config.yaml
encoder_arch: "vit"
model: "masked image model"
dataset: "capsule endoscopy frames (Kvasir-Capsule)"
train_examples: 42238
image_size: 32
crop_scale_min: 1
horizontal_flip: true
rotation_deg: 10
method: "mae"
mask_ratio: 0.6
loss: "mse"
encoder_norm: "layernorm"
encoder_norm_position: "pre"
encoder_activation: "relu"
encoder_mlp_ratio: 3
encoder_head_dim: 32
encoder_fused_qkv: false
encoder_bias: "none"
encoder_qk_norm: false
encoder_parallel_block: false
encoder_inner_norm: false
encoder_patch_size: [4, 4]
encoder_layers: 14
encoder_width: 256
encoder_positions: "rope"
decoder_width: 128
norm_pix_loss: true
decoder_layers: 2
init: "torch_default"
residual_init: "none"
optimizer: "muon"
muon_scale: "match_rms_adamw"
learning_rate: 0.0079
momentum: 0.95
nesterov: true
orthogonalizer: "polar_express"
adamw_lr_other_params: 0.0024
max_grad_norm: 3.0
max_steps: 6900
batch_size: 64
epochs: 10.5
lr_schedule: "wsd"
decay_fraction: 0.2
final_lr_fraction: 0
warmup_steps: 200
weight_decay: 0.02
adamw_weight_decay_other_params: 0
Rows from block 5 of the encoder, named by matrix and row number. Rows with one number belong to one neuron. Each number is 128 + 32 x the weight over the matrix's rms, rounded and kept within 0 to 255. All counts start at 0. Numbers have three digits each.
# fc1: MLP up (encoder.blocks.5.mlp.fc1.weight, 768x256), inputs 0-51
# fc2: MLP down (encoder.blocks.5.mlp.fc2.weight, 256x768, transposed), outputs 0-51
fc1.191:123173163090147153124139141140103105130141089071143140180065116165113163212124150136142089102093184016093114133133156207132116093111171083117151076057056132
fc2.191:114033150146201123134096123089143106071183170141154194117108107099124082183089147159057154152187172190128130103136167153075118100200088189103156116194126074
fc1.192:159151116106130130123097162117167156114148143146104078119156093103177120151089070145124108124118122093134125141122157106103188142103158125153133145135093060
fc2.192:125125099148057139094098140098122087201090123137137134166151164088154167091112110089128153136133166088162133099146141110121189145121185146110101098085134175
fc1.193:162175110071109165131160142119123127141104109198078131153138088122151134089154142132160121118095119115129125115073158133083167145141121116166175156107106169
fc2.193:143146114165151074146147131150168156104123110152136108102100150103119130105103133144109112148106152161114152148128149094113080084121111125089151143174113100
fc1.194:050174088128200118153056111106160067203187177239178061058255110087019058130202203218025026041158210085118098114165127012183180209118235120197209192247100044
fc2.194:039114175145148145180116179255113127043135117196086134044161054096084154089094130155145059238121108098086032138106142162255058197182195082172229121202074030
fc1.195:097187148141133153105138140090225173087140134114069146150136069111094255179071118186116108178148220128068167109142170216136158142178112203153121082083128149
fc2.195:140179106103093104087142190189094088085138074168087132085117175116132136103155113153086124138160141072169208057125209136100115068103069174166063087118099086
fc1.196:148139162152142154116098133132155099113100145139101113141179122098106109125097112140145119124128099117143149081123118137103127113122114113109145141085160130
fc2.196:120159136107150126131144155123128109127135104139133150132141114116152148111147113094106152139123103142108122117143143138131147127152123158119130122108133119
fc1.197:143130105153119179100159177120115189060082125116124111162189117164120073125151130153163102110168133080069107099124117083167072178086127162129088156119104124
fc2.197:186116177195098181134112087152107167146129137143117126141120124162111113083107150098111022168184158089082099135135167126146145180157177138164122129158061157
fc1.198:145135144152147081108097142151122120113125112139140141118138140121112126139097107132125137133128129123136115130095090106101137122124115124134121134123152135
fc2.198:115123110133103146159118148106133096133135115118109123138121122142150126150158112129120132119111143145164126111094131105156118135114108119107135155110108139
fc1.199:139146099139097129126039110080155158125075093061088137102144081112139124152129118143147129145152114158150135159129110101183111134140097126113155138105156071
fc2.199:101166187107165099082103088172140151087121144173111165124115119123122138091151110147103119086183115120071130146123137210165083162150100161135180135112126186
fc1.200:191115118140098121176137145159143156109149115104136169132154084102093120148103181108118190128117117144114130093117124140142090148122108122112243098135104108
fc2.200:114152128085158121106123091154187103148066134113154091041129161104088149118117131120109132140128182167086108172151146108206114172130153139143050146130136092
fc1.201:123126130133116102142129152131132126118147116127118134123109136143101140117144092136122129132128157109158122123089111142129135140126128149132133160111106139
fc2.201:133146143118137110147092124103110123120125129110115137120158127147118137154114155128140122172133119130115132151144138127148122110138127110117120142129119121
fc1.202:145161086156134186089085145095092076092110137092118130057157120183160118122125105162134135166083185098154131053181202126146142116143185128128087142143163141
fc2.202:189142110126127024148118122121154121150143146097146139089084140115092073161152129050161180160058149160099180148150110141207147189135108110199182084170108041
fc1.203:109170183061096139130096150052128145083103136061107144108151163112130081141119125180159118152171142145169160168079104121146109112134145093118086210114204105
fc2.203:123130137142163131111100117165144123118195106143076127108070134124165126135127097148065202090132095134187115116109108093091077098186137118139136105140133112
fc1.204:138105139113128138137137138132147137121128129156133120106126123134140139115096095145112115136141180136132139152127116124145139142118153133149145117137137120
fc2.204:144131135104127130133149147134140116091126154130125140128131106131137117126131127135113132130151135136134132138135135146124145132114140126112147114116139117
fc1.205:092083033185133107156075112136049085033039123135045103156208021067140195046021134135085127108068163057157091114111154164088134199180166118169152138150132150
fc2.205:218137178102164037228148208029138120124190080060128091067032187116137235073161143122153026142188100199116141151148098118083159103046175112112244129092110096
fc1.206:135129161109107106152115114114063073139206100108120100141129172086104117101091076192162177120099167134180088118117107199135108075168111078144152132096149156
fc2.206:072145157109114140146151137190129156160143145142099135148198122171140117111178137127107133126170191163119132186128095105111133146102091136091083188079139086
fc1.207:054073129143160048176213120199134129139207100183078090154114136141151128078168055101139175116150109128155143055074145125110104106204183153111143152150137097
fc2.207:097123195130169148165088177116074103188144143099159123075122137110088083067077169141173171108116231100141144034168103125178158110047214122086113125175113193
fc1.208:107112130077125135190109103086179149123109110104137116106123137091128101154154138124107120126149161123080088114152143113142095122153122125116103161125174152
fc2.208:113120121102128109119106157124140158126113111139145131107161143131131130135103094178132089131154118144076153106123155106120135186100146132173138120137116155
fc1.209:130128122121129128132126127128127124131128123121125125135128125132125130125122124126130132134120137138129126124132125127128121123130129131129122129123128121
fc2.209:129125132128131133129128132125132130135125126126129129126129133133127129122128128130131132127130128123126129127121131130129132130130125132128129131121129128
fc1.210:127158151106059087143095133143182135111171093073141131135137080121146121106110088155159109180090130128174108158099083149178169131122124114159092105132084043
fc2.210:148092093130159122127071128174186129114153151148143186140097114146114139094135132128116118152167087147066136184119103101131139166116130119126139169151154093
fc1.211:129126130126123132137112128127117131116128139135136125127123137125139133123129131127135132122130131131139131126128141137141121123122125114111119131130132140
fc2.211:139128118135138135123136132131138146118132138120125130109134119138132132120130128128143130130115130134127135124134131126112139134123115121126136127124120128
fc1.212:152141144134100142155112146132142152089142144124135106124122141146141102111139151111127124137140126121116117107102139104101126172127133095121101114110110126
fc2.212:139143126105161151154127104153124144144112117138122145110123112119119119136120126116109117130158137162162128153088122120137149148166167126131141111133129145
fc1.213:163000198120201068161079117107139109126115050171161096079217151116117182099140062130088100134226135192034157121147156215088082101082057068130155164124097047
fc2.213:119081122024056102140212194107092159199056109095010133202114139188144100116084144184159035114162165056126149084143174129114110127076119155134162078059102113
fc1.214:081100060136063145142114061079137160149091064050080074184069067143099126169123157129152194138147105145072125046148124180096138082118105106124162121163156128
fc2.214:111097123130116166116141051116089131198138169167135202151122071083158079138158112060152074173108153111106153184146050121181103102126082148199101155126073088
fc1.215:125130126136141125122136132129110119118117112119137126150129130120116133138132113105128130144116133115130123120126120119099117133128120139145149127139144128
fc2.215:125127136138126122125113114131137121139105138119123136129112111126133128131128126139120113113111121130121143133131133130137119139102134123134140129121139126
fc1.216:121148147157135147156098126097121142139159130102122137156125138163155134128109111113182158124121113105078164125091118106115116132121140147119107149159136124
fc2.216:140154124103128117112155108129134095098155115081122110127131110178187106138147095172141124106155147115145084124166124167116138120096176127138127074120123124
fc1.217:125171097156195140116095153179090088055096122150116118089109142193135141023096036037124143119125169191107131119165067206105108131166146151162069162081198165
fc2.217:142078141117178065123148059056113150122151140098126153136059211140255116208107140157047247164163105161129148167208100119219141069000153157176175096158102165
fc1.218:132113034168057157093069104088106139083144147094157066078125117122182086112106063116035133084151198143165139136133141099077116121216182146141147151103068071
fc2.218:184142122130193100113107108112160139096094035183111163089135101163077148139106156118177138146135104149152091051086093163156056144122139158138071163113096131
fc1.219:106116122121125146129117144120138122126133124125132120117137143114149129131126131139127134123145134132137115122140123128146117138123118145120126128120126123
fc2.219:143134113122128117125140134144143134137115131148127123130124130121120124128157123121120109132142126128115122125144139122119123110108147113136114144130125116
fc1.220:141104143139134098131151134105137122136096118104103143147117131132140184117133148134128143156107122116120132115119097123168103141141114106118128134151117131
fc2.220:078148148139135115128133118143145144122112111118168129072130127127127102162145124107135107136136110119130126128113130122156147123134118145142159122139138112
fc1.221:115083160089125120115133103137161137143031136149085036104200114152146088107091105081155126191099086114118152101095121164159105160113174084114114200110226091
fc2.221:130111171140114115134145072141214131174088101087101122140123193117111135042061076171109086114173099185129015202176154102142084090128183165142130117100112087
fc1.222:108124151122142124126120144124120116131151118114128124125131141113111138136107122120118135134106127133124119138133113127118111122154123117125131141124133105
fc2.222:139139113123121110122125134120134137133134132146134138123143120145120134116123134131125121130104134127114142118113127120140138088134148124154140122141136134
fc1.223:066178106083105120152108143145105112142096127167041088077119102071099145044134164037162009207077111127112145098120148103197071099162165099206113247210111208
fc2.223:173167142219144099194138123163111145124147086087152154116153112128134070086036110206116122161096183122100138096096102209047186157149151051150119124098123177
fc1.224:139109123139102110122148146097175154142145124150178147172138143125110152133111130118133119138115138121139105151108170124085104155140165111104172121120112142
fc2.224:137116168152144152140146148132135100109103131093112142138118140156141107116135133148151119148118141113136118119096103122168085153145074107144099152095145144
fc1.225:140082164144145122123102133108117121098119131136118142176142113122167147121099130156125197108119163066160112093115117118148119121176166137129116139100119136
fc2.225:150111182153103128139110155133148079153175141136129111113139127137087164139143151106111127152094131070130095097140120169084138118098154137126090115115115138
fc1.226:125081101088084178182167090089186073127136111179196092107142063200142141133134090073104086005166119057071079056192127051120149172197050072202090148148190085
fc2.226:039102131181067138226086129098204186185097117220052157168095175084109196115071150230034193130145154186126149169079196149089188087159054063194170150144122154
fc1.227:126124126129131127132126130128132128130129130127127129125126127126129131127126126129133130128130131127126128130131131131126126128127127128126126126127131127
fc2.227:129131127127126127127132123129125129127125128131129125127128127127129126130130129130127126128128131125129127132127125125131127128127125126134121129130126128
fc1.228:109152194132103159132093202146118136175123130108091129119118164116073188060169118054144133076116143107141117169193176107124160137047168200103095144121091184
fc2.228:198124191188182118144132106125118137167097141171162155126116154093213089149136137073046111169119104065189114143025143126117113116106123178097149089145193158
fc1.229:198076092000113160119086036117183129157142098086146151142091146184120157081108078083171127116099103186200099117138141216089096091041168181081134179131155062
fc2.229:130113137161134146090167146144156045087070126140093176084039198196154140135221150126125188104112077113105140211114154181107149119138164126138105203099071135
fc1.230:078157057065142125134155162072166186154074167076125062156057125125099102179196128081115145134027104114108139079140095124117154167135140162168179143130103064
fc2.230:161171123102140158127093088150151119156135066173118200155133159150150106053006133162124164133187119116255134227136152115118201118145106141107164098036121140
fc1.231:118104083031176201086106123208112182133151135121115114119179103011140099113177131099179109199213130066117151088023137175070088083137075110148068057179182176
fc2.231:201048193231210053127173136074147148107110036121083136141106229168143125157120131160130122124050076028165097083085055057155058050237118198010105117047094152
fc1.232:115151147109115123124132144126122089143136097130137140114136135149174112142113116128087122147124117145154082101108164138123162137144126125143142123107145109
fc2.232:118090139134130152133117135145136145148142117109115182085103124093144129129132109191119144140134139133141160161144140156129053147122094121104127110134112097
fc1.233:154120125091141101129092128159124139150102152187161133083101144125103096113102063152154078119115169122123149149120087142130069079150117149146096156174113145
fc2.233:081116148160136149147128111142124000154060178158130148116099157114133173116130177123142169104195080116131120123121106180175115110094113149159161086107173146
fc1.234:115120141130139133139132142130149127119124122131141121125127127141125132127132127126134117124134154135130127126129133119125114124145118144133121136113127134
fc2.234:138129126136118133124140127128128142132130127119108131131129117124126132136120127129121117136132108120133115116142116134121148114109125130129124137129140129
fc1.235:118187156166167125177120161081155142112138109120161113109090156118122126165095058125128135051125116131172207104080102075110081140180120165091101113110018140
fc2.235:194115084056146106117084144134156109167141065090098109220174099088140147145155125132129151151084092044159103133054136189098141167094111145172135124183149157
fc1.236:174103119124118149127125107128135149135176116115078131120144141144148133173126150159133145098125135147115098143126128148114108136104145169129119115124140126
fc2.236:186122146088128119111132130127170095144073150134126106116137130111121150114123128134126123159125144084127147138100127169095150161107152149125135120153120134
fc1.237:123127126126141116129116126116141126128137130131135136121134136129129129122135129130134135124139137130124116130137128137134127120121129130119125132124136131
fc2.237:132114113125130132123124134122120111126141138123120123132119131123130136127147122138120140125125124133112134145118135135133136130129127134133134128133129128
fc1.238:132146137116116124124137135130130117115105154127134141117110129129117124146136130128147123133118116148121137117126127139163114130110135131115107151139109128
fc2.238:113116134121136133140134151124128112129144122117128142137132126117119156131129099107109139119109107137127114124122110132142138135128114121176114128110130155
fc1.239:121141131119121126121117133120136110124122118130118110124135131130113146122137128120145148119113139133127109124122135145130114140139125124122126146118129123
fc2.239:116101143131127131142113123140130132126130137133129122131121133140140137145125123113131117140129105138151138126132134126127138118123117151123129108126142136
fc1.240:122137134108128129142136146138140138136117114162120101120122127125125114136121120149138139106121136130126101165110156125132135132124142116130116151114129123
fc2.240:111140161140139116116130129130128135119111134138135152096147150135130139097122137138155134131127132124124136157144116151132126125108122123129111126127109106
fc1.241:195197116108246221047145141192129076156173072135142060039178133157122048122069153111141110144108130127248164155117130194129180144111079117109130068192138177
fc2.241:077154121057115148039128105160188092156100107163170170122134113128171113081122153100127103140094110168103115183118113117175153108197112129083134096084059119
fc1.242:132130123136132129144115134135125137126132124123134127111127136138129123122117125126133133125124120139113117122129119128143126126112133138124120136126121129
fc2.242:128131126134126118137119137134132127134121125107130122131134124115126133128132136125139128132121126124117119120137127136110127124130119124138133126129119129
fc1.243:209195129094230110187128084163087089123131163085097094140155115125120137152135091101140136193098150146194167148092094130179175130129176171124145197147109147
fc2.243:093121115129109150097123164085121108107095110158121057180082092092096173095125138162156095164148117097112102120183144145102144163151171169067130179119178130
fc1.244:137109038135099087087072120136159102085107101078080198088143130115074116137132144113127021098149189142139175082078153114102164127195153133105113038196139106
fc2.244:153095190225138146151160097180120116195174190082194045118082122048167144200186099201106121167079065108204097108133180150161218110123078104094044215069123116
fc1.245:123128128136133126128127127123126130133136127124124125128128130131133133129127128127134130125131128124129131122134126120128126123124131134126127130130132130
fc2.245:131127132123131126129130125127131126126129125132131134131126128128125125125132124132130130129125128130131130131125125138127131128127126126125126127126130126
fc1.246:099159157105125125099092115136157114140097101093120166117133159133124119111161147064157120133067140143148095124127092116168097159159112117094073158099141129
fc2.246:164143175124114147147078091119138091088108137130140153128111109121126097126098132119113102104205153127133162153147103096123157135138165139097167129120068140
fc1.247:125131121129128132125130126122134128134126125130132123127126125130124134123124130133126127128126121129127125130123129134121125122131124130133127133121131132
fc2.247:130133132126135124127125125128125126129130129126131132126131130125134128130127126126122129127127130129129132128132125124136126126125129120134129126125124133
fc1.248:159161183209105140130140081124161110147098182130198117064157124073139136094078163125195095156120137074154136048140206136113121151131090081148051124159121134
fc2.248:135204109117111124147105142155117071201135099090137102080102179091029150149139131103096147128038129023111168126165175184137092088180176125088174126165080104
fc1.249:083145100134138106137116110125116131116108130111106154124116159190116101116114127145128091139078101121147158139106113131137160145089146109108145112163120136
fc2.249:143130113145123161135121169137139147116116127128127113118121136133106126143132134108111102145136109161081134147136130124126122125099115173112169097095127130
fc1.250:122122126123128108192101116111108126148170147144137159145166083103178096144112123120141138207116115075132144136111086133175120135100135120120151166099076109
fc2.250:142130124146112138172128122112119166170100109133117116129166115180100137123125151159138112110092147098108108148143164126119147093091123104106100093139120099
fc1.251:105120117143101108101123141177086136130115154162078118091134208114134119151124108071085165123156143097133134096167107169146167074104128121098144179124166163
fc2.251:151184181108164128157083109156136116148136136121153139134163109110113147129134137105099099110124063120170083155074116085126115142100160133166105093124136102
fc1.252:127109121120154141108132132131158137120113162104120107143133127124169153089113113126115141140115132118133150115100146136107107134131121117138100145170171133
fc2.252:118129141134137134152130098137128171153135133158112093120108110127124114137133132151129111112117118155116136099106136124118105152134113118136146125151074113
fc1.253:149142133112158120138131135140139136113128105102118119117126125106116159133154112138130132150110125150154095112121146158133133134115129126156124133114146099
fc2.253:119101142123118123128099158115133141147119129113144134119139117133126118134090156133137142095134115117110141120134103106108143138120144125126155102147099121
fc1.254:135131123125128123115137124133130130121127144128127095142126121117126133145138116125146130129151111137129137135141122126136142129128131111122107137119128131
fc2.254:122134131116124133114133137131140130137130123143137130126138105131141127118145132122134101147128135138117119149122121126123133136114124149132129120128129121
fc1.255:116139138135131110120114150109143119130114114156140112125158128132122085104133145120169100131119147146126107097120108125131125139117150151119104149097156111
fc2.255:124111134139127137144128191166139135118178110150139169125135126117120121128143124144134091147166128092138101172167158130155121161116116103121145087127148172
fc1.256:134231168166154140139129100107129141066102102195166134157082119137116108107187115094142121074119127091158105116089100137101129148133127094147150173106081122
fc2.256:113066115119155193072127137123134156126160175125129146091099112180133134117124098148105112122153149139122138110088148120168123082134102114140093134119101104
fc1.257:107119126103125109168102175123159129125116173108161155127141108132109070102085125170149160103166115122134123112124089166090110157144151128142118124145129078
fc2.257:118113195105188155111137131175143141107155138132069157162094100105185173078142123107100142128110111154146072118114107110154114113095138126084114143127090135
fc1.258:079104218137170137199076091154229126211072144246128191192241209125147231196114144088051138194028082168080117082015178076128181149130031125000149202044008116
fc2.258:027104100193110103204061159194131053064140133108051134143132156145112126154126144117106070088104138077108217130000160115131184148106140021144000107201097000
fc1.259:200065156117134072134104225117160084203165246125106126085138151148058089115130089201131190078121185120091118094229114101188079155122165174130138198209102126
fc2.259:115142092139136093052160120093172185157197105139130196136177143114059053115201066124107228121083108073098134123172130137172142097126102085186069104106153132
fc1.260:107144145128130127146159114140130139151136123129117132112106130101116162118120097151131103136123178118144100136118165114110145143127138131159136140125160139
fc2.260:144131147097123129113171078114118154104105101159142137115127117124098075116119157155158140133123164138122179122154133157146109175130102118139099142120128142
fc1.261:196106166070119123153139156181105139135088095153127148099142133137116083130122120103125155110063199109193190123121097119144140150123119116107144142092077050
fc2.261:129119103153135082110161132080147127124112168177125098157127108156162130118114103082117171117135140115085033154114144124087172134150120096097192171109135096
fc1.262:025085173109097152066155069114146173067221183035098107068059084111092144151193112036129107246026124157006083104155208148220144159115114069138151091151119133
fc2.262:106138093138096161138085160120168095132120122174075154255030129090148070156118172151244133202143147136172221000163000134175182109196110014172163137189046110
fc1.263:092077083152012206123128157090161100045159149071084142148112122161164159135153179150119091146107098108152102127177133178087085073080077110070130085116216095
fc2.263:066104141145066066242080109059206099114132137111126118155213091153043084090111147119099113147134061135117103103062203129151055123101146139124068093112147102
fc1.264:121130140128123133119130111120138126139107154129146152144109130141125142118128130112139137131140135120142117120150130125132118145129120131134129147129132138
fc2.264:130132130120120139130130132124124125141130119119120122139119134133121138140129128143136119146127109132128140121139118122124121110123124135122114132131111144
fc1.265:156124162059130113070051175072225024208077171000095051116152163000077193167100169244037146110101134102163141138144056163113021206082072218176157088079076129
fc2.265:177059073000127083175102173113042118186103148061083249056122091085074103124147139158104120126013068170070067194063123049129043137010186130133163171236182103
fc1.266:092119163094122079071111107188137058130133143132134192080147098135162145108108197172168153115109168140099114128153079141110071130185111160120086144133158090
fc2.266:179128090130119055128104136120126065183163133011067154177037045175175102077144109066061103145078149153127134131098040119128108078081153080162159064136169127
fc1.267:129144125128130127132118142139123115118117133128114110107136128120137128135113122122139125137132121145114127129121120128136139138126142122122127129125151135
fc2.267:111123125145126125120135136117129128122133119123125123142128129115118120114124144134120135112115126139136126120131135135132127120117126127138132129125113122
fc1.268:125082152134147117133123155120123111140082112126114137135124118136155118124106126148117117144101151112109127114117112170131123111135111109115105133111149112
fc2.268:113167127129158126134115123169137151131173153132116122116133130122132128123139136148130123134155139140118145113141144150146120114097130163120127098147130162
fc1.269:098182162093124172115126098158196049155091104149119073016042121082112092092152068168119117192091107090181083114188159107159109226110117129095151100117149121
fc2.269:255142143139085073101107117029180130172082143119024161190253124119132093099173076136114085156172234133056086041112114166234102133097146124084127115133186132
fc1.270:142085145131133217128128177113075127137156126126122136160115111112166113130185114190096056119144080104137083016146062163095198146191078086074093083076154070
fc2.270:146158135202055083117120112143092160170117171134103093066225112207122153082124194106099114141144090126100156132130103112179176131048102185117168181136136102
fc1.271:124168200133070092114111076137132179057142133134132182113188136105123143119091098140174140095117066102154074116089160167137134138147062143151068088100171122
fc2.271:221093112133181187163134052130104101061101128145132133110144149147127150165156208031121116132096073191093197173140106103099183101161147086076198170139118080
fc1.272:069100211074184139102152030146155219040183142231046209026134141164218069068169110147073136094125116210233116228133017174164114164157010106222186041174095047
fc2.272:142225173255171097079091086131152142175025115109124200063118156101147171173089139168158188174065138127184063193129216047141178212187197105091083153162044109
fc1.273:118136122130146161101125079168145067154147091120097099157160126144118163121166133141154100183149148087143150130161128097143111099137163138133125110120100159
fc2.273:159094159120112114162132121137218134133117080104148192103100149160166150122131128112135145086150131129110088163115192149118150113109115150133115113110089135
fc1.274:130107138129115114104139141099142119123156102128132128139147133136119127120111129128110126129115152130122136122113144125132120133126149118125129114125146134
fc2.274:136137137132168121139117148095114134123108109122131136108128130110130141131140141147144147135137123139128142094146132130139126128140137112136121142118109133
fc1.275:130116188194085173108055165098165152135102138052158148112160052101111055179175173136156138193093145159136134223092021041194092199138051172114137129148168085
fc2.275:094117146187098178134067167152129176094166107205115194217127128177139076077143057148150150110063085213116160143071116117111129075110092056133134073161060195
fc1.276:099149199151128104113135113146183165158119057135118147127075135092130114138179160134166178134118133104198115104069123136152105139128131140092150129138140113
fc2.276:114109195177144190107138104146124145155106190183065182230097104136155143112095133126149134089057077162156114093147163165138056131086140129140151081159171147
fc1.277:121136106135130132101138126116150133121154130130097142136142123135125104171102132136133132118156117128133119117117117120140101125163103121128138136105107158
fc2.277:142115155161115129157114120134139131137124143133125134110122134115142117118131131121156122115118147117138138137126146122145149133126106109110122114117133134
fc1.278:141111095107124140099144147116149131144171140139103098126119079140123150116127166094144138092157111092166138102111061112108137106110087137159142100143121127
fc2.278:182105113132133144137172095104100124115114152189151109173156141143099144099142113147127152142152108117151094113150135074138118106146162097161156136119080155
fc1.279:156083116082209132145072163007135134109145182109157117093141155122146095133118115086137179141142167074183098072187144134171060147103138164170163170076200118
fc2.279:084080034150137100069167125179178088141101124166142159169070065170052169045138058188191108125181124104111109211054108116146190078097168085219170108114141167
fc1.280:136126084121150140085148121072152148185128122138133107200195092111107157100163108155114102040140127148102087187159099069111072137137168166147138092108116130
fc2.280:116102121160093169100130091139121121164131134133163152088140079123077164130161138043103078111127099093061181067156142150220059102107165144106161146127142083
fc1.281:127123130128137127133121143101152135133140148102147139134158102128133138129149120132119128135129131143121128139136095099122123142110143142140129135132130135
fc2.281:134118138125107145132105142154147115113131107130126084138125147140119098131143134104162130110148141106146126118143145138132121129127135124127136114119116132
fc1.282:131125125106170113127118142109125128116118149126131110151131143128105145095139096148124110132129159123138121088154106125097098091122116120160124084152142147
fc2.282:149144140119107161152134145135131179113128182103111128165149142113098114135126126113111092077154141154131122114114126092115168124154093116177112144129121151
fc1.283:075105131133222157101152145143106176099146184164090194108068068163146202154133137149121065115167147100198181179133037136156084098115163171116119156170162141
fc2.283:137100118110078125162128047187047184123168184128161148104165194119135120150176110174084065087173130144105148092143160155115145157161147132068157104052155144
fc1.284:157133087128154160161088082093146095094165079095185073154114176115146112115114135178148112083117137176129123160155076115125079139128169154110086119135119138
fc2.284:125098179133123150128122144080144126121188162137133111090087122144164155082104132152121147170152168137150124114130146121143129122144127131134129157175078188
fc1.285:058121107081079179121131120177137104131100081095132128116000070151174120099141052128148089168046137141132084115166150177181158208240085141176169173179124194
fc2.285:175131165140101166158091182110144103158255125121113048134084060154118171113107076147092134133132144102196074119165134176139132159175104161077184120134193148
fc1.286:134150157122130140136142132117157097108150116152153131154072138151124088112145114109152111144154122110143142130108098114134142097127099111104122139125141146
fc2.286:128092115123151112118125124128125130118100109108115149108151138191146112102113137092121101112121101085096119124110119117127120134140148143114099132151128156
fc1.287:090132143122115121088100093153163137127076107132086167112152174128081156147158133090136121114129084207093084194087126123129099128119160142137151076116127076
fc2.287:192116154086152153072078140083111155118102081154087143146138127133134100146113098142174135101143140136198123086093116162155101123097134153149171122168128106
fc1.288:131125132122133128128132130128128130138129130128139116131121118126127129125120131117132123128124133125126115129125125132129135122126129129120129138125124123
fc2.288:137130127135127133125144129134121129130125135133129131131128122129126132134124127140124126138125131126123133137126135129132130131133124117123116129126124135
fc1.289:230109129162176148117159140079168159141146122074061141109198063072152185068173076052163095124116142175162185100100116110143006119102128141122145111039163110
fc2.289:199146103071157156137117093114079197187161043163110082155177128121087178149137098174155167114111122160049080145171180150171082071188129150195114168133167150
fc1.290:118084103120123073154151126043084154154143124149101101106169124079144140038113169134143160112159169119092092147076186078119121109165127122151072183140132102
fc2.290:118161192120165098144101100045147127101116148120157098183097143107187108072182116136139125107145166106098144068155114144195117101078167134109114127130148139
fc1.291:144125141105119134115121121129120135110140136139126136125093129140110127135126128130117126133117142140148125112140114124141133127125125121124135109115128115
fc2.291:141134129112120128137114125141126129126121126111145147133135151124126141138121145141116145125136116147107127127122136117140149128125118130123156138131127161
fc1.292:155135104083142069170159116105148084122135173130178122182086160071136187220095101127123161158097187140157131172050136094143161098162087178164122151120088073
fc2.292:107055215140135116132197165068181095159182160122084182146118080108180102119119101124146112174184089160131158101093147135125133184088100171165090148129088133
fc1.293:126147123115137122121150156136165145111136119132137137123131128129112156142123152111146122117119138134131094155129154134119103120155158136095115191086116142
fc2.293:130122098118115119120128137146094071140123100112103135088144091142144120146150123107164150147136126109125139155145145152128118188115116107157125161110142130
fc1.294:078159105172147155174178177135121157147160100110070181120078099170145215098113038151174087131073172116173109080093090110161160178177182083098080140168119104
fc2.294:209042103047115092147134169068129110103113142127048040149140117121101143152125183112085153175193200076174115106086116154116146066070121101211212125019150203
fc1.295:129128127118130126123140132119129133116120133125125122130121118126123130137136133122127135116124131126136132125128123130125137124127137129124132122133123122
fc2.295:134129131131124132123128121134132130129131129129135120137131134129132119126128120131130133131120124133121121139131139132125123125134127127125125126125125131
fc1.296:120143100138122105113107102149107084120149113122145110099131139139151120159084097114117184109125148117104151090106119111132134130139098133124146185184082111
fc2.296:126099144134107127110137118179119127150158156128173144127131160149105133126129115125124128118119090112183132149123164154112088102102104120128126135114114141
fc1.297:133135144114122129111146138106130152123108106122129106110122126104106132130128111113146120123132130125118126147115098138145128103134136170091123119133125116
fc2.297:123125133117107129146147104126130143160128110156135145109120127154129128119110147165118116134138136132135116143120140115136128126143109135146126145128119126
fc1.298:107129139153147131140139127113097102132122144144139177092103115110150116121090113164115092091138120155088097093129159095117118141147141154161155117115098146
fc2.298:153123103161146124151137113171097107110146148116118127117169118082147118108166135133167139081142113075128107132133160127121135128125134102187120147099117161
fc1.299:092116116114099122139113136125132125126134114087138127134141148112129127117129135118129121109133115139158143143105122123133153137124147115159120121124125094
fc2.299:142095144136144118133118114129110132170124146127106139135124136127136128130095117144142157159134106125143130156137138102135128124123086143095142114123129136
fc1.300:166164059065129094109112136125136034089149204180139100122079112113022102155140061142141123107124083046178173092174111113138123121147075038068128183141103069
fc2.300:115135062115191166184116091145035165129179046090108078072100118096054034124129093138092146055106078129117126161037115113141059186222154109107157088172069153
fc1.301:081224072183180010172192185085079092077151095213083170111153151136085152164132195167101045139146148156155164134020067126119085210249121196183078164072092138
fc2.301:170192146213078213223115158044076100173131129127195105152120098065110101168164215133077018194067254185090076080123179217131117167014095114119143001091188118
fc1.302:106094075135081195115081111113145128178139135079084115166138142134122193167117144155147109134085198083129141164072125155123130091138093102126121179122139084
fc2.302:129136126109131104131132116202109133117110116124107171180159078132132126161110117139124112095153131138155124162153149087142108100149087130168156126163093103
fc1.303:121131135122128127128128130134121123121134128126127126128127126133126130123131125125130128136137127128129121125124135131132126123126126134126124125129124130
fc2.303:124132127134124132134124128125127128137124126132127128119126135126132133129125135132130137121131140122125127139124120125132129130132129126129134138128128129